config.toml
model = "image classifier"
train_examples = 97085
rotation_deg = 10
norm_position = "pre"
mlp_ratio = 2.67
head_dim = 32
fused_qkv = true
conv_stem = false
width = 256
positions = "learned"
loss = "cross_entropy"
adamw_lr_other_params = 0.0016
weight_decay = 0.03
adamw_weight_decay_other_params = 0.01
Rows from block 2 of a small image classifier, named by matrix and row number. Rows with one number belong to one neuron. Each number is 128 + 32 x the weight over its row's rms, rounded and kept within 0 to 255. All counts start at 0. Numbers have three digits each.
After each neuron's rows are labels from the 100 images, of 14976, where the neuron reaches its largest size: "responds to" is what is common among them; "colour at peak" is the nearest of a few named colours to the mean colour under the peak. Only what is clearly more common there than usual is listed. The data: microscope photos of single blood and bone marrow cells. In brackets: how many of the 100.
# gate: MLP gate (model.blocks.2.mlp.gate.weight, 672x256), inputs 0-127
# fc1: MLP up (model.blocks.2.mlp.fc1.weight, 672x256), inputs 0-127
# fc2: MLP down (model.blocks.2.mlp.fc2.weight, 256x672, transposed), outputs 0-127

gate.68:132155120140076174130135090171095110130101149149138136142167128104139178119142136131142089120114149142147100154098137096119083108147123106076179143174158081153104039129130134131127117140141188157113119172125177121109125161120191173125147123144128087085120109110072136073140129175110177168171050115089127057163144127147137132080188121186110137171149107121107153176106110197127096096141
fc1.68:143134079149165096121132183122080107132125104134104124162134098150138092156169145172094161128175165159126166142181157150049185127139132118111124132134136171095082174082125079095157143135090115111142130107085114156194165075115073090167078156070154112178115130133139117147126164175112069139148151165146171093105158110095096131134112087122147125136169080143131155127164141055126209117141
fc2.68:107143168153118151135127175120114098135184123136116136140111154151146118106164123132164113127125137073062191102105094125124116088121147117122107119111148118111111153137126158105093163096116076107156095161177129123120169145153112142159142157168090109112092109090153151185109137151136165125119149149146094107139107082098128120141058167141075110149134152050076189056203088170150121131112
responds to: cell type: plasma cell (26)
colour at peak: blue (62)

gate.537:157135149189129105045107136128146078129145138101073108092094163123067130192130126167085096096101071087134121125101117145112181148180113115100134123137131143074112162093174143119039125136159120044113092137122133192171100142173127185145176091124086095123186135159134086136080118200135162160109103119124079142054123161148158144072146124144076117111054138115090149123110139148124144154122
fc1.537:159115118079128115168090121176121117076091153195123123103139112162128120109107094116113140152161152091119168133143196112124105161103162146192166176166123141043148072089160165178170171138099123168131133085070123168068211086108131103134109136091137166098099146142085161118114146115098128158110144077184171109161095127124096083113092145125111167083096087154149123069139083167121116085143
fc2.537:099127114131096128132065145103167115053179171208108133164069117140101136179157156099173112129048112101156175106128096171126138102152155151141081150153149103158079114134063107116134162142101133105125162128115079164206086082089176122192156148122105188184149092188144126108136150101100134093109107158090099163111057126129128146093160189177102134120114135098146156108154082152181188100099
responds to: smear: peripheral blood (57); cell type: lymphocyte (51)
colour at peak: pink (69)

gate.613:111085117131093105134125215115122082097113130088092104103151114164094112114080128101110107144127158151161084144092115172122155128144134088107103116151110065134204111093121115163140091168147120164173119188090122085105107135112119149190139084108141140086112133130107105155078124087138076143115126092115083120105156132153155127132149116081186183126159166126163190171120098167165105090136
fc1.613:102080144168148110154128137135114145100176104111072163132124160138126156067092152096125175208118114095118079150101071206143131121109163143097158137152117064157079156155147108156076147159072144121106077144107088136196161134084120138100089120116158175104159112078158092148117129167145094179136165083155131124085181157111126112067087141107097118140100096148101171115161049154164114107116
fc2.613:098147095137169150105067090195096166135181104098132099132160145075069107108141136148175124122148153120123110123155133111200114091132133120106148085152119110130098093113114141103126120093090223070147110126192082156139134127106155121148130094109133140104087170158191135167157121183124119109158153115167084091153106074065143114169136105190134120166145146108118123111078070146092103097090
responds to: cell type: artefact (27)
colour at peak: purple (77)

gate.80:174134125111173122165104157103127162131124138098166107150101105201165127118148095127157088158174141116104117084190118102133148099140152154072104159215078093157078165163183140159101098092136103104120164115138136103137155139100087082186123116107090123217134205062150099141123135139112069113161143121161130113159144169156162126155152132147182145126092106138101176108146127116145113114087
fc1.80:143148150154166122131124123095129135108149128082132130145108131168156125156146074167140135077119113147113124135137102059084175079089159147192121181168112088129064118125197083130098133113156184119141126133160116113111167134177095112163129118178056132144123161133159145097194155135044120099125147160134105126104061166123167149156118149111136145115125100127097165067128143126103146134085
fc2.80:138123125117136100163078156130158097146182065101153178150043119118114161131149099176153130107093083090169088117137117076125116147131174063134081181115166138138112113130093094088172127159151074108118103090142114087105182144133137106149119167179110125141103161133147090151129109097071131126135154098076152138120124120092134133159094178119135116111124127149056127127122119144099078107063
responds to: cell type: artefact (46)
colour at peak: purple (92)

gate.636:195161187140139124097135150143150155133176061127097092100155093158148101162140149062122129146145131165105119126121139079144130060132100109144157112177101098139143152110148156176123087058132172147174147132171157134138068129096086134130094143165149112151123131076133125124162102127102106104180113129079129124144176137141163155155109156104111125095136167100117134122194135169131184165090
fc1.636:060197166118121066107105105125125094127126092112139152158191137078166150137122088111138101101109088158111138101095172073090137058172105098111097124151082100115161123076155093092060152129076158103061118148086129121143166134166110070149174119145135142127078130112145160120106154148125144109107144145133174117133106100139157101136150143108157187145098131150134181153149158205150119160086
fc2.636:136079142114102113129123144093134107159154193190160096093099081106144084145130061113153077112114161180109142126105134096102154092078097102084084109104070176120105144129146161098104160136111151177198175138151110100131107127090104152143155090132169120161152132156076127109139090102097157219096171205177127193110111146131162125114053139129155113152170118176138119090180098172128108167101
responds to: cell type: segmented neutrophil (45)
colour at peak: pink (66)

gate.168:202148147182118129159091089126138179123105101147119148114191144138095140106118088081116070147110159091184122142115140139152143120207153100110077156137120077140142138159103138138128121146081143188120202149080133143114062161051095112147097099112169137160107089092177092134104112079121121155135165159173111077168116113095139089142121138094146137120147182171133116165152173153127144135139
fc1.168:131127161110131098154124165119126112034142118094166197121188157149127146121085190107150176108106135111097097110113170162159199132127110142138133183113089120157103184095088184130119142088100093110060146154122103181137112152066157141141120114106151185146110188087140156145132087130100188112155064150145135070116137088131081063103094121098144129091078121130158173149127121218110150141132
fc2.168:144131096113159124132159198153093177130050216137172136098144091115115097143116082124158142181083154118181124150141143147184150123113172198144136168111116164113095171162161141118134139136096090107119137150124146147151148120111160092150133115176137146102124127126166176120178175166088181111206150104075055067141117064137131128155133099113169117146104149081067132095117136068160139097140
responds to: cell type: segmented neutrophil (58)
colour at peak: purple (86)

gate.192:164138144125195135106122113153125155154062171163177156134136142132140145154116101131099125162190122139120140130180129112161118127160146112105113137114126080158114154175145187153084150078085063041104076092112110156183103088105115131074103160150142077126145110077121136157138112138160175072122147126144153130083147138167108168079133126174144108193142099114105138096161118151185123148150
fc1.192:151196189156112089135137165100176090119055175132129146082117097113102140176136065149142154151132116087096111117175142122106122111120115142118088120107156120126136117147170126213117125149189043110072103103141101226137072175132181166110133188113164120120094128123091155110111183095109125101049122139139097150098151125143090090155182129127146085162106124125106113087149145138122111098062
fc2.192:139053133135075164183167106205146150142129163080153144114154135117149101195069136155135155106143095083133133147185157100126154090164144108148162091119092129113071101090148146132134124138127121084118179109140185113118170113122115137199111101151145104131061147087103102096126146149124089189086135156113117062085098170097126068128149126142105091145188138173165180133123098107074149135083
responds to: cell type: eosinophil (25)
colour at peak: blue (36)

gate.166:148066096181076119116132135118124160151170125126112186204138129186113159143132090163142162188164126109123129180126088142163115076163137141139091131117166079131167119145168122156193128095094137116121123142194109139118105102082079110129145098194097153178150134074094091157096072118089140116173084109087077091089149168106135108120122130159156123117158117149153156169203146167135099093138
fc1.166:146102139102089111124151074099145113177148133144165105176164117136103063138146167100149200142149082113125123112088133100117148085147113159152076142093121106104132096191132067149076093141141133131150110152125166104082134157123081198122146090142117119113124161161138136154069103090102156110143155174089052088176097142127095143145086114139119174146123091125148129177132169101141084122113
fc2.166:135128135087157208101078142164138070141132097082139148159138121131124139158127107121082098125131128136157151115221081115092072131069080096128172096109157157119035098122146166127131102136121107083144064121122131143147167163151150103133170110070120132101118121087083147066132055127178077174222113116132114136120159134170140107103093096152122066149099136104093065138101096082080125136086
responds to: cell type: artefact (56)
colour at peak: purple (94)

gate.530:104176107178161090122135138155181064150130116117108138090125151137104147125147145096133172138129154163148127115126129087088177156108115112134135127103132115120097111127166070073100062146186139171171049162129158126130101093164128125118117130119146146134110127145141125119179214108097077073139120105151143147143161117162158067111083106073061058131121084125156142102153098143054159057143
fc1.530:141065129148104133189177118132147165087138091160156150096055104152165119129156109129100107116085134154090147132153097165205129090123093129090123122169145120176169142105128130131116129153122088124106169068168148073140143160114115133140118141144114121084174114187104177071124111134140126102154102154082172191186109094135136160102162118170163201091190152105148169068118153112170095119109
fc2.530:117172119083089110160192081148122127109137111147069177167134089103149096170130063099136115106125142136114106140169140173174188133151129120078195197075132139113135155173102122117114055136194181176116066171126169173136127113130120100128115196100071118121187141119128116137110071154125155136087221108121155162161162089122223164166114134098104210092126140097135128117201158106122130107131
responds to: cell type: blast (32)
colour at peak: purple (81)

gate.197:153199084128082086183176146131160152114130084103108111099121130130129115136142124138147116135110078127068084066149103097151149087117098098179081078138171077056106150076111129086126189137129130112122108162170126139093128190138140113105098131190086165151134093097172190136144094172072090175121111108143123148176163145085099073133134113130053117140091109104068074136125100190050085136075
fc1.197:127073144118156129098159099105038068187141124149151116125135112099128132119103084103075121119168181156152103143144141152183175163162177141150167087097141174109110164061161104070134130100181079100156124125128101113124100161153105187143078106160139117164114075106070118143114156172107132139136158080139143090140082122145185174111100101069109097083178124116071064157088123077139137108140
fc2.197:096174140143142086144073123164167191142167190116107085131132165142099069094126085155111129090070146157074090174109127115090066130165102102150175152140166155126128158140146161095127139165101071115124185141156196111114072129086089105138115108089164149186140078182135137112147080136091105082175076103189106160114124095101181154067129139149105131160208084178150164087142119088104087143086
responds to: cell type: erythroblast (41)
colour at peak: purple (48)

gate.540:169166136159131091195174117119183122156105066092174092128113179153146124121106205179137108140124091134155114115124112102151127187130115088141117145171146076146086122055141108126132133154190178155143119101169163130097153119173093134118109117135134102160164152136080106095174144108144179170133144118147115057120104123110111091164124067171074130096143069079099121141124107155154098130125
fc1.540:140118135131182162157067122173119179145168107065166126082143105120148153102156130134039089140109082124139129123129126172120074058105142189113145132127177156105136116185071144129158125128093148131164155165176136113114060155097095073107098149113131086139154109086112164145080082163159137101104118123120115152060092125123117115152140167187065137082127144145139168159106084194184169104148
fc2.540:126124082128192133152077071121131174150149092130095119105076145089105179123154053089118122154136089136119177104170113107091127130106067142150131115128134151104057091127115128098150120122094092091125076200092140147148153088153128174143133085120110089181140130146143113154135105171140165106170135133117125134143102167143133114133116090132130135112115082113135079130155105116071096190114
responds to: cell type: artefact (43)
colour at peak: pink (54)

gate.238:126164150131087181124086131136106126154136177141091098149130086136141183122125157122114167143127173170143104091139144152084166114129160129139102172125114152159125172149132140173113121188076142157148114121156117130142164149136162131097158116159085119132142116153112138123123125170098130084090102109136101056128138123158146129103158149035117162152165129150140135069064180111184145079147
fc1.238:075120091143120098111139086126118087167088094141161141139158164112156124126175072166153142103134130096123138147099073108084074090140133144153146097134174174105110107156103161133095074138143160177206118163085133101113096102092097169116126160120107174047084129091117039143147138169160149160140191140099125126136107118190147107087155113202130141137080166107144116157156106056162132131138
fc2.238:131125095101103114126138121097081097157142126143163172169147121156089144140131124058138075109128152157114076084109150138126133158114139104070156071166070237139092123053127156156148122146114109136127076136065114093134081085131116109092068091133126127140177142093161095107163091083193140136138166100148076158098186100093161079090130172143141158108087111127056145133132135119131140130136
responds to: cell type: blast (27)
colour at peak: pink (54)

gate.35:175173166168128125131119112046124127112105137110096172129138183146099082114131161112134167110133112137137156118169147147157139046057138194174068168132140111099181109059175090159156106087124142145111132127128165150122140166153096134096198111133165096143140107101157129112137103162101146106155112074102136144088141073115121096138132116132139148178111222120177140114166167051096104118201
fc1.35:132092105157118068111067180149116187113133141142071143080047154192143120110128189118135128144162141131179120145131155157112157076158116097141099146099117107084174119103113146147106122125138126139160123142107127086174087101161100058127147136154169085149144104117125129132094123170089116112178136094116134154135141208165120090092138133174169125149085183123155126142075084088137084058117
fc2.35:122131128135158097136126124113122115098092197133133105123176144148102098128053123119112131098163094156158128072203095136121126139140073148117132122205119121153122098119192089087069119131083169128119114178090164146109132173112088112187119139127058191146067164080128124077092158170144102155150190153097131123160079181149121163097148141142108156160160078135129105150161119145086099151140
responds to: cell type: plasma cell (45); cell type: erythroblast (33)
colour at peak: purple (64); blue (28)

gate.182:142115139123148119204131131143122155132187186061075081171152110094105140118081156135113048149160141076135135125137169195168139141152160094156079055124169106156162145128106091134109130132102088160132123081139122097140161065095173099106128141124104113114088123170137109114146153105140147163114155120126121073165087064155185190136125061110071133070126191139123062126151115168132163098140
fc1.182:164070106150064155201077170140139137082118208145156111131142097129118154100150055075155059069076157134149140142118098120129154150145159096194117163123074132170120099151086114194115137106114115202114126125068159101127154163139149110106136136124104132126143165114143082125061114100080130111120088083154159095102165070131134142103110090095135107110165122166099115107137148127143159118117
fc2.182:068153132082195147120078098136107146126129107128146080139162138181147138110121174114125139141072152128121128171091082105124120110123113138192140129157081076118110123062147148128078137131130152134106156225164123156136143140123134130071173113155109143116127112105120102132108173094107136134066099103101195106080056096093140073135067150128072143160184110101100092125099165109130131093156
responds to: cell type: lymphocyte (47)
colour at peak: white (61)

gate.477:127111139128065091082143052102099123135118057153122088119128126095119166078105145159202132104156097139072139123113193114098110161152156128065159078148171125106083096112166185100171099177046110144106145142205133195187133097095100184141134132092145146143105111064166083106079160082175107162119089185109124148160133141156095158132148127104139168123100120123147134096145143183101109136159
fc1.477:147177084147088104116112093127092100116088110125208046132099127137124111122159091134126155147160113088096171143148120115168115129101145110118124183175140128117131151187134113189158177116157122152184105068137163120112207117097114114146194081056096118139209130126135137131124113079168095193139106138084124096066145117130159127111134154148104153160068099177173125097069092131082158192092
fc2.477:144119111099110171087098152132121118086099135141128165113150174187129155130155172145122120124139131159174137204149104192138123080107122106133143113160101114141104135049122160102122142142117136054083161092146098136143139180120142156128115148099127121096123153169136108126078147076112109178137110148069155163161150127093121125044158137164089149111128142123136104116101054211156099134130
responds to: cell type: blast (26)
colour at peak: white (49)

gate.7:110189159109162162161152102142174101155166165042135142084128157148110178116117131168129109132193129162125150102131094119095193114119165134131109073163134077081129122130106125090097057184125156146167156153107126161102156098098164124131101150084094081093127084119124136144117125143080094125098144112104119142091156084132111110121183123118146125134146095175082113118098084171091129092106
fc1.7:118113145117118140109130102083072121132083150126092129179121157076095134107172124115136141105043143058154115145079138117200151162100114141104125192086146107115112128081165033176169143117161110129092091129159153143107103134138118161116161083142103155079133120125184162093114139136141153158115101158135132146191114156072153140135058097136086106110105129124124171152096159123119102162170
fc2.7:166196102099118155158152137115106127142151094140119157120056141150127156086158123129153153075137107132088116051168120157134107083126050080116151091131156040106086151108091121172128139080108117110194147114155109117152086073157064134147129129175155155110138118114048118138136100105130114103185088125115125122101070144092203119134117170154172092094132159101156155119137146133075122108106
responds to: cell type: lymphocyte (50)
colour at peak: grey (66)

gate.577:067112120131075154152126168139144085085150147145103149099167096165167099081038120116130168123134198123101172110104142123122123099121141050179124151080108089076043150181105091121177143104187164178181157144115117138119134127125117132191130091111137116153137087091138091161155153163132136118088098105174131084139134135137136112105052134132164179148119135117127158120107057152158155096151
fc1.577:138159156066143134122154109133131161086150153124074149134121091144159145120131126118133110174066131138064135180157191147146173103111089100078183114087110099166147114178104038124143110137097077109146136096116080161113114119129152124150138135130061143172143117081199159135083172114162146076087103142154052107112178176108151127166134156161188113134089134101090181161112059170190133135152
fc2.577:128153127120114138087131089145137119120159094115176164120154136094119106150109114085126131155151079046138136166144176038100132155113154157148166126119151121124109103138144200097146149040116148121165168113110102169115143099199138157123164083128150096180074094102144085086119160183143119085164158156120100116159105126161139098183135094132138161127232128138108132123110080097163126118149
responds to: cell type: blast (25)
colour at peak: purple (55)

gate.155:151135144130084116162038151151150146154084144124149140075075087110173135085199163143131162136171166119160122085111153133102105131129146067138138087112108111126130164141089140180124179163086157185099124120138079138105074098112148135125065204114139097120130155138136074106123116123141198189098172146149103120096153147134164135106108160144096131130116168170135120143090138176121102085113
fc1.155:191193138145097169159103092111175107099126107116150119104107150127155129162154144135039164159071161100144090108086120149119132116097158104156138146081057148115127111112149091173088158133126100117111104141159106124128064081100063150149116120143111072183175156152122095135118102160178136170112142160091105116130128131178092105095106168157109173129135107118171103152111154154145100124182
fc2.155:140195133147170174150171138109107079171068109179106171152082118167084158103159131125118158106105142150161099108149114040123147092113094063104088157103123150168142132169116111227124154190202156154158109074079106077128145098093061127126081156118110096164130142097119117123123113087139102076186087148101119111180155136134165170138124089142179189153171134121111123128095096212143069129101
responds to: cell type: artefact (47)
colour at peak: grey (49)

gate.272:079160065119091116155136112177097103083127133130182103141096097137118138100129084088168080123078114171097128131192162050110119096173168132127153122154111141120150159110146161127045127104139077117095204082107129115074140171157146121136172118086108120143121143219147098198114121136116150092117125100122157161152136144178095156137136127136088159115136159169061183118144150093141098136092
fc1.272:094146167137112133125145143174145070087190131132195123123097077129153072126109119148180142190129090221141098092154121096094177095113155156193125134181163105184120108114130177127071095110089153144073126173082090122128119124146105101140103082144158172113163135170103091131124127124110134130155184119082144106122132086153091177134182149144144089103201150144096188139212131165093082113148
fc2.272:087141151048133079059109072081185049073090119150145115118164134139151111131140099180146111125109175136090163128153098158137144167135137164126126143144107123164111093148157155128122163163140117107131083094107130103160088140110125084159131127076172113073169088149155088157126074120120095119126083132087146095119098201097120097053080140187126070142134164110159173071114119154136110116130
responds to: cell type: erythroblast (68)
colour at peak: pink (61)

gate.454:085130133113137147134152127168164084090136166163179130159116111112128131159074141151095116100103136112161104117165099117103175149139149137088105134160088072138085147118151151184130151133124118123088145064070157169102078148114168154142155093135137127175122152122070132127106065129138111162117041118143085089176102210196155141171058184062075146136123105180156090081155118128088094131121
fc1.454:155095126204067146170102109070192107180131126127062098148126163147131149138086142172180189168110161124153123077092157140117119115081174094161076138089108094164115142157127147130109088109118143104143160100100180141098172163141158101084120144165087156147136110120176137037140071152168136098116187147121126059125115120063069065124131105182132152095104178107109117106111102158109154105107
fc2.454:098166156095106120113078136138159199158126152126149055148135137094144159132094057110120217143093106131184160167123098156083143101163125094183169163163124160173070090184125148129124152114129128132117131129120116125128169155058145149122181104138104178117181099185143127152114122127140133076193147128133153116135133140065084108100097138095080147144110091118160124180108087114093138123135
responds to: cell type: blast (30)
colour at peak: pink (58)

gate.184:102093161094041087194124154154150122099146107090138147138090176180088158139110153132156121130107120108099113065105116107098091175136098153100110199141138160077115117112146165131179130099181126144131124073126098150116075126112135180171142158103109160131165138157154050167132152179157151164123163149101104082083170112164184119127137118125079118110123151107148167160105119128098168114119
fc1.184:098148108146119143052139105151160119114183130187134163066131122052093192133134144164167115097163137084104101141110133090108091072146186135146147115173119122138202154122148113145114121156094217069181126125127141122132141176126104128136108135163117079124106123145125096115102060107174149098100092138120107138164133067134080128090111115132090100153166130164098174135133191094095145094114
fc2.184:101097157127115105151074120060112086086144121142113130133154153142142076123148148132120134134139139137106087153104128108154131142181142097168129130080210141100162155150143171149162131118103121093157163177130143220129092160139148108119111098088132131115069071104095066153124109137116162182128080105130123076080132107065178128113099151116183119179084105122123189181098144153135140154043
responds to: cell type: eosinophil (46)
colour at peak: purple (50)

gate.162:182123125124088148151198164144137138119113165058135125088136101113196114125108078105125168163104151124064166176114112146094124098134091152142128129038203096193089124143084071123186140146087117193215134166153091115147147140134183183173140102198052163141096091168128101133201096162148124106119117143105204146125137149102105143118115141156150122075134102112139120109099162159098115089100
fc1.162:113134135096075101119099140070090144126117077134112072077134124130097155117153109155164114146141174118120080131070173189168138156141130163047194126098149198128095113123147157125175126166096115152169136141096182146103137124137132113134144206136135108111117175155127113137200122174120096136100114095128164101097088124128098118106093143144095104149117076074097106172096121084136148082121
fc2.162:127100132113163087135184123114179107086136099093144103157140189067140092117220122204108059118134159158136127110194185103095091093159161165147080150058143143137136175095113172163116115144142193066162115063140123092155136099129107135116133138148142155134112155138147127141084076107143097119139071133107127090121095118110144083174121126155103122171163161141133069182132093130143155098149
responds to: smear: peripheral blood (50); cell type: myeloblast (28)
colour at peak: pink (58)

gate.59:060150143175135134146131135189079125137170164133158085113129196158170173099153155117173119120078131186159159093174121130093181127099118103150144151136134115087124124112132132164157131171115134199071180101124102139154182112115137186130140111132132153159149097143066095173169141149105163086077147081118189128148121121134145123103159164167216132170132133130122114066136113132121115130145
fc1.59:119173160097167188165133158138117178096170129076126080135070164150137144133178149122160160123116122165198118093106148114144175121137107138133101132154129144071133175139164156103075147108128153165111117087075115099148119152121152121170103153096144104173077169161105118104145177155127169108143080139151172160154130098143095145160078150086159157114162186156087116130119140133106211125109
fc2.59:139111139197158132122127107113112166105116138144089145092139091091159152137164192099140102149079125141170073160109104171104132111144118132095170142188131123132112163143088081136123108113164084169127189119108166058214182092176135125120117148141143095141162140142159113175121123070124153170125094144093137101117085166110136112069127107142142152073121154126120157138119133150110072204120
responds to: cell type: lymphocyte (51); smear: peripheral blood (39)
colour at peak: pink (70)

gate.300:139128176079124121162146119152134110094188116179081197143110145173128099117117113200123116149125092067131107127116127133092137149145148111137189167119141134162124173118103137148150152187116126081148116082112095112165089128184109164124091162103131083109103061121148157131131092138123126119195167126112125181128086158163156128139132125190108097104067162111117102151083127103065134149132
fc1.300:119130185090123149145138112172132086149156079149101154134116126171068139082128133162073101204167144070114078163074066098123124147165151078130195150145145134074142176185171118155155145164176136134108108123059122173146133104187134156134061150089179095115112079128165083180105139098140112105121155139103162137080088204140107117144147147136123143153123155088114154137068147131061119101133
fc2.300:155168118092138081138160127194161099131180092143138085133115119195127174085117151112112155142124143144148108152096152133015121104148155193156154128129177142099097100201130177107109155128132134162158118152104103202109168154137121175190145140123155162076074071095140136128146196160144145108129100141127102144132170116101154159155156150141130188103157131163098163159125110143137176166114
responds to: smear: peripheral blood (67); cell type: lymphocyte (41)
colour at peak: pink (100)

gate.111:155104145104166122106171187154105141121138159104086086137134154091146136103194155131131182112143130171139171131086162147074159142153112141123161130107155130135160166116130137129104136129176091212208094119108160168113174129153067102158144137079125142170100092119151097140117129157119163033113153077127153145115145113153183067162150091160150123175079094102157149122178135100122118122155
fc1.111:165101188130184141119180109125134131154170126156111175105156160103161096132072102078107153102131184075113084167072160150057108128101148072161099095160103170146107092117169151119087147152094075116167122116141102095100187122134151106143133125099084151117124129130086141125130122080095121072150131115131095097098096138085158152093133079149169126130105119130111092123154104114124096074096
fc2.111:136163147083061101125178172090088120147100059136158121138150189111123090112138053132136105136137128097065124191163071106129137150167143154149097073079093130176138145129086163159162116136123111078108093168183114067138150113130139124143119099137119095110150088082095106118166165127136067107111121145161165171114175115139193066118114121118160136109054135210130138106091113156115130143181
responds to: cell type: blast (27)
colour at peak: blue (35)

gate.370:131138177117170105095055086084163111163066108129114131104118141117148151124121195175172092122097125108110190121089133154123163163115074153132103153194148121123098081166141087097200148143070164140118066134139148135091114085122159132081229125163133101133127116120191141138179143078131174144119133145171050180113080101121145102070106128116198159139161142145088126125137130107136117107159
fc1.370:110114131170122071126098100096117107140076166084136104211156192148207178143108130194086109174108113118087179075174078113153119115176089145117110132152124120112088097157181117140177154118157152130086101160169141134111165124128135085136180123092073097122136098164168201113085136124134143144130161120104142133194107124059108102098180121111163176158074110109174119004137138125155124127129
fc2.370:086168130063160124144107142155131120119139181107160065096130134139103150132095071132138100132186109122189090165109094128171123134086098142159137099090104115157082124113177102102170137121106077079112173163146152121124093141089134138159117107128132147073093100099079136133150134094118121116122119156112161122137168162140137114123128106117114165169147157122136151102126125110064166138130
responds to: cell type: plasma cell (28); cell type: proerythroblast (27)
colour at peak: purple (60); blue (32)

gate.53:103215109123165140140122128125080117084122155081125160194184128168154165136071099111142138134122170138185099146114085137103135162108127106115130090105143184043116149160113173098181112112087190117087050162136172039174128107156110151061132117149105064083121102130133128116180111119136139124110137145128146099133160128074129133085134109099126154175119179135119153082108126115137115124137
fc1.53:194103173086070155118136168096183100126127118158148114164107129106091137153150118093208124108077081133126080104143177142202208080108084169145178100109144094136171102111149106102131151151115092118144114132123133131131113115072153092114099134165145123164132164106097095157145108137054130116150060164102117153132074138164102127130162149123096125170089145103142176165167125105083135106133
fc2.53:132136089144107147111082111084073127088116130145104168086120159079134085084124156128104081137144112127122165112115166177148132088118192131083150145180170088144119164125130152064162191170190105105101190129166147131085129081085142073102182131080126130073100099130096102098126155112169157152155165099181059168158162128161187102172143112145109175143118125069100117144170094177132154125118
responds to: cell type: artefact (37)
colour at peak: purple (45)

gate.227:127197174130165115153134110180108152100142176135132120106134119126128100126152166096125125080117138134067125088118158096116105120157081152161093136123155131109082111142153166098160152095093144138164058080147145131155100154091079091128153108114079115136122162063126203152177164153109143083141164102127089025087138154121116154166105183116102114116144074121169100142115125159108094144137
fc1.227:149127149116150120126126135094100116107145097165137160116162132165162143138081169114158107092126161100172136135095145129154157086147112123139075159170105074122129197165152112118097080204120128135081133138099105114125160091067129120110159055186162139129121086122134190129132061188102152151164109124146076124147112056140100185170162117138144189129130138086124165078136120088105147126132
fc2.227:129130102144106142082096108121094121153172122165174116096111145120100178137126072093123205094152120111099132093136098095133101083105104136139128107118159132150153065124062138166082153181135115108110105089184053103161099138141151157111154172144111094179169154156160110109151147121111086101108168097164135172128107150141072154103115134139091101137159114153150112093094143083161099144157
responds to: cell type: artefact (28)
colour at peak: purple (57)

gate.379:131153157108128110162108129157089104146095124113155192133120144085057129126083136085098108159110116176135143158118086153141159146139125121127165160108140106156137119054094076145114110044121093117168157118167104132102122145180160156076222127192121149153178130116122144104135193173141100128126136113141147089150129115129111132191137169174168157147088080124093162117134130144155113164148
fc1.379:089135109111155055172155106134099126141169135133111170144114189139121107141094114141123076153132109105119109113144151137132112138152078101124142142148130126125156159100091019133128198151095068093201136153133118094121149080173099106133150033147099124135106102143112119170115154142116103108092138117127126107167142156162155110166138128170130117097117149154094072169124147129089152204135
fc2.379:090124122156172092188106116123148157140157171140142125161106120078126104095166123188191088143159100119138089108152217145156114173112096145135157109091077121136114177091156135161084175100142133159155114092132115128127167091179139127131035174093135139176112165132165125102142087053118136059182121140146127116168107100183171127147157147136088131128105100140163124058098126181123107093136
responds to: cell type: segmented neutrophil (40)
colour at peak: purple (57)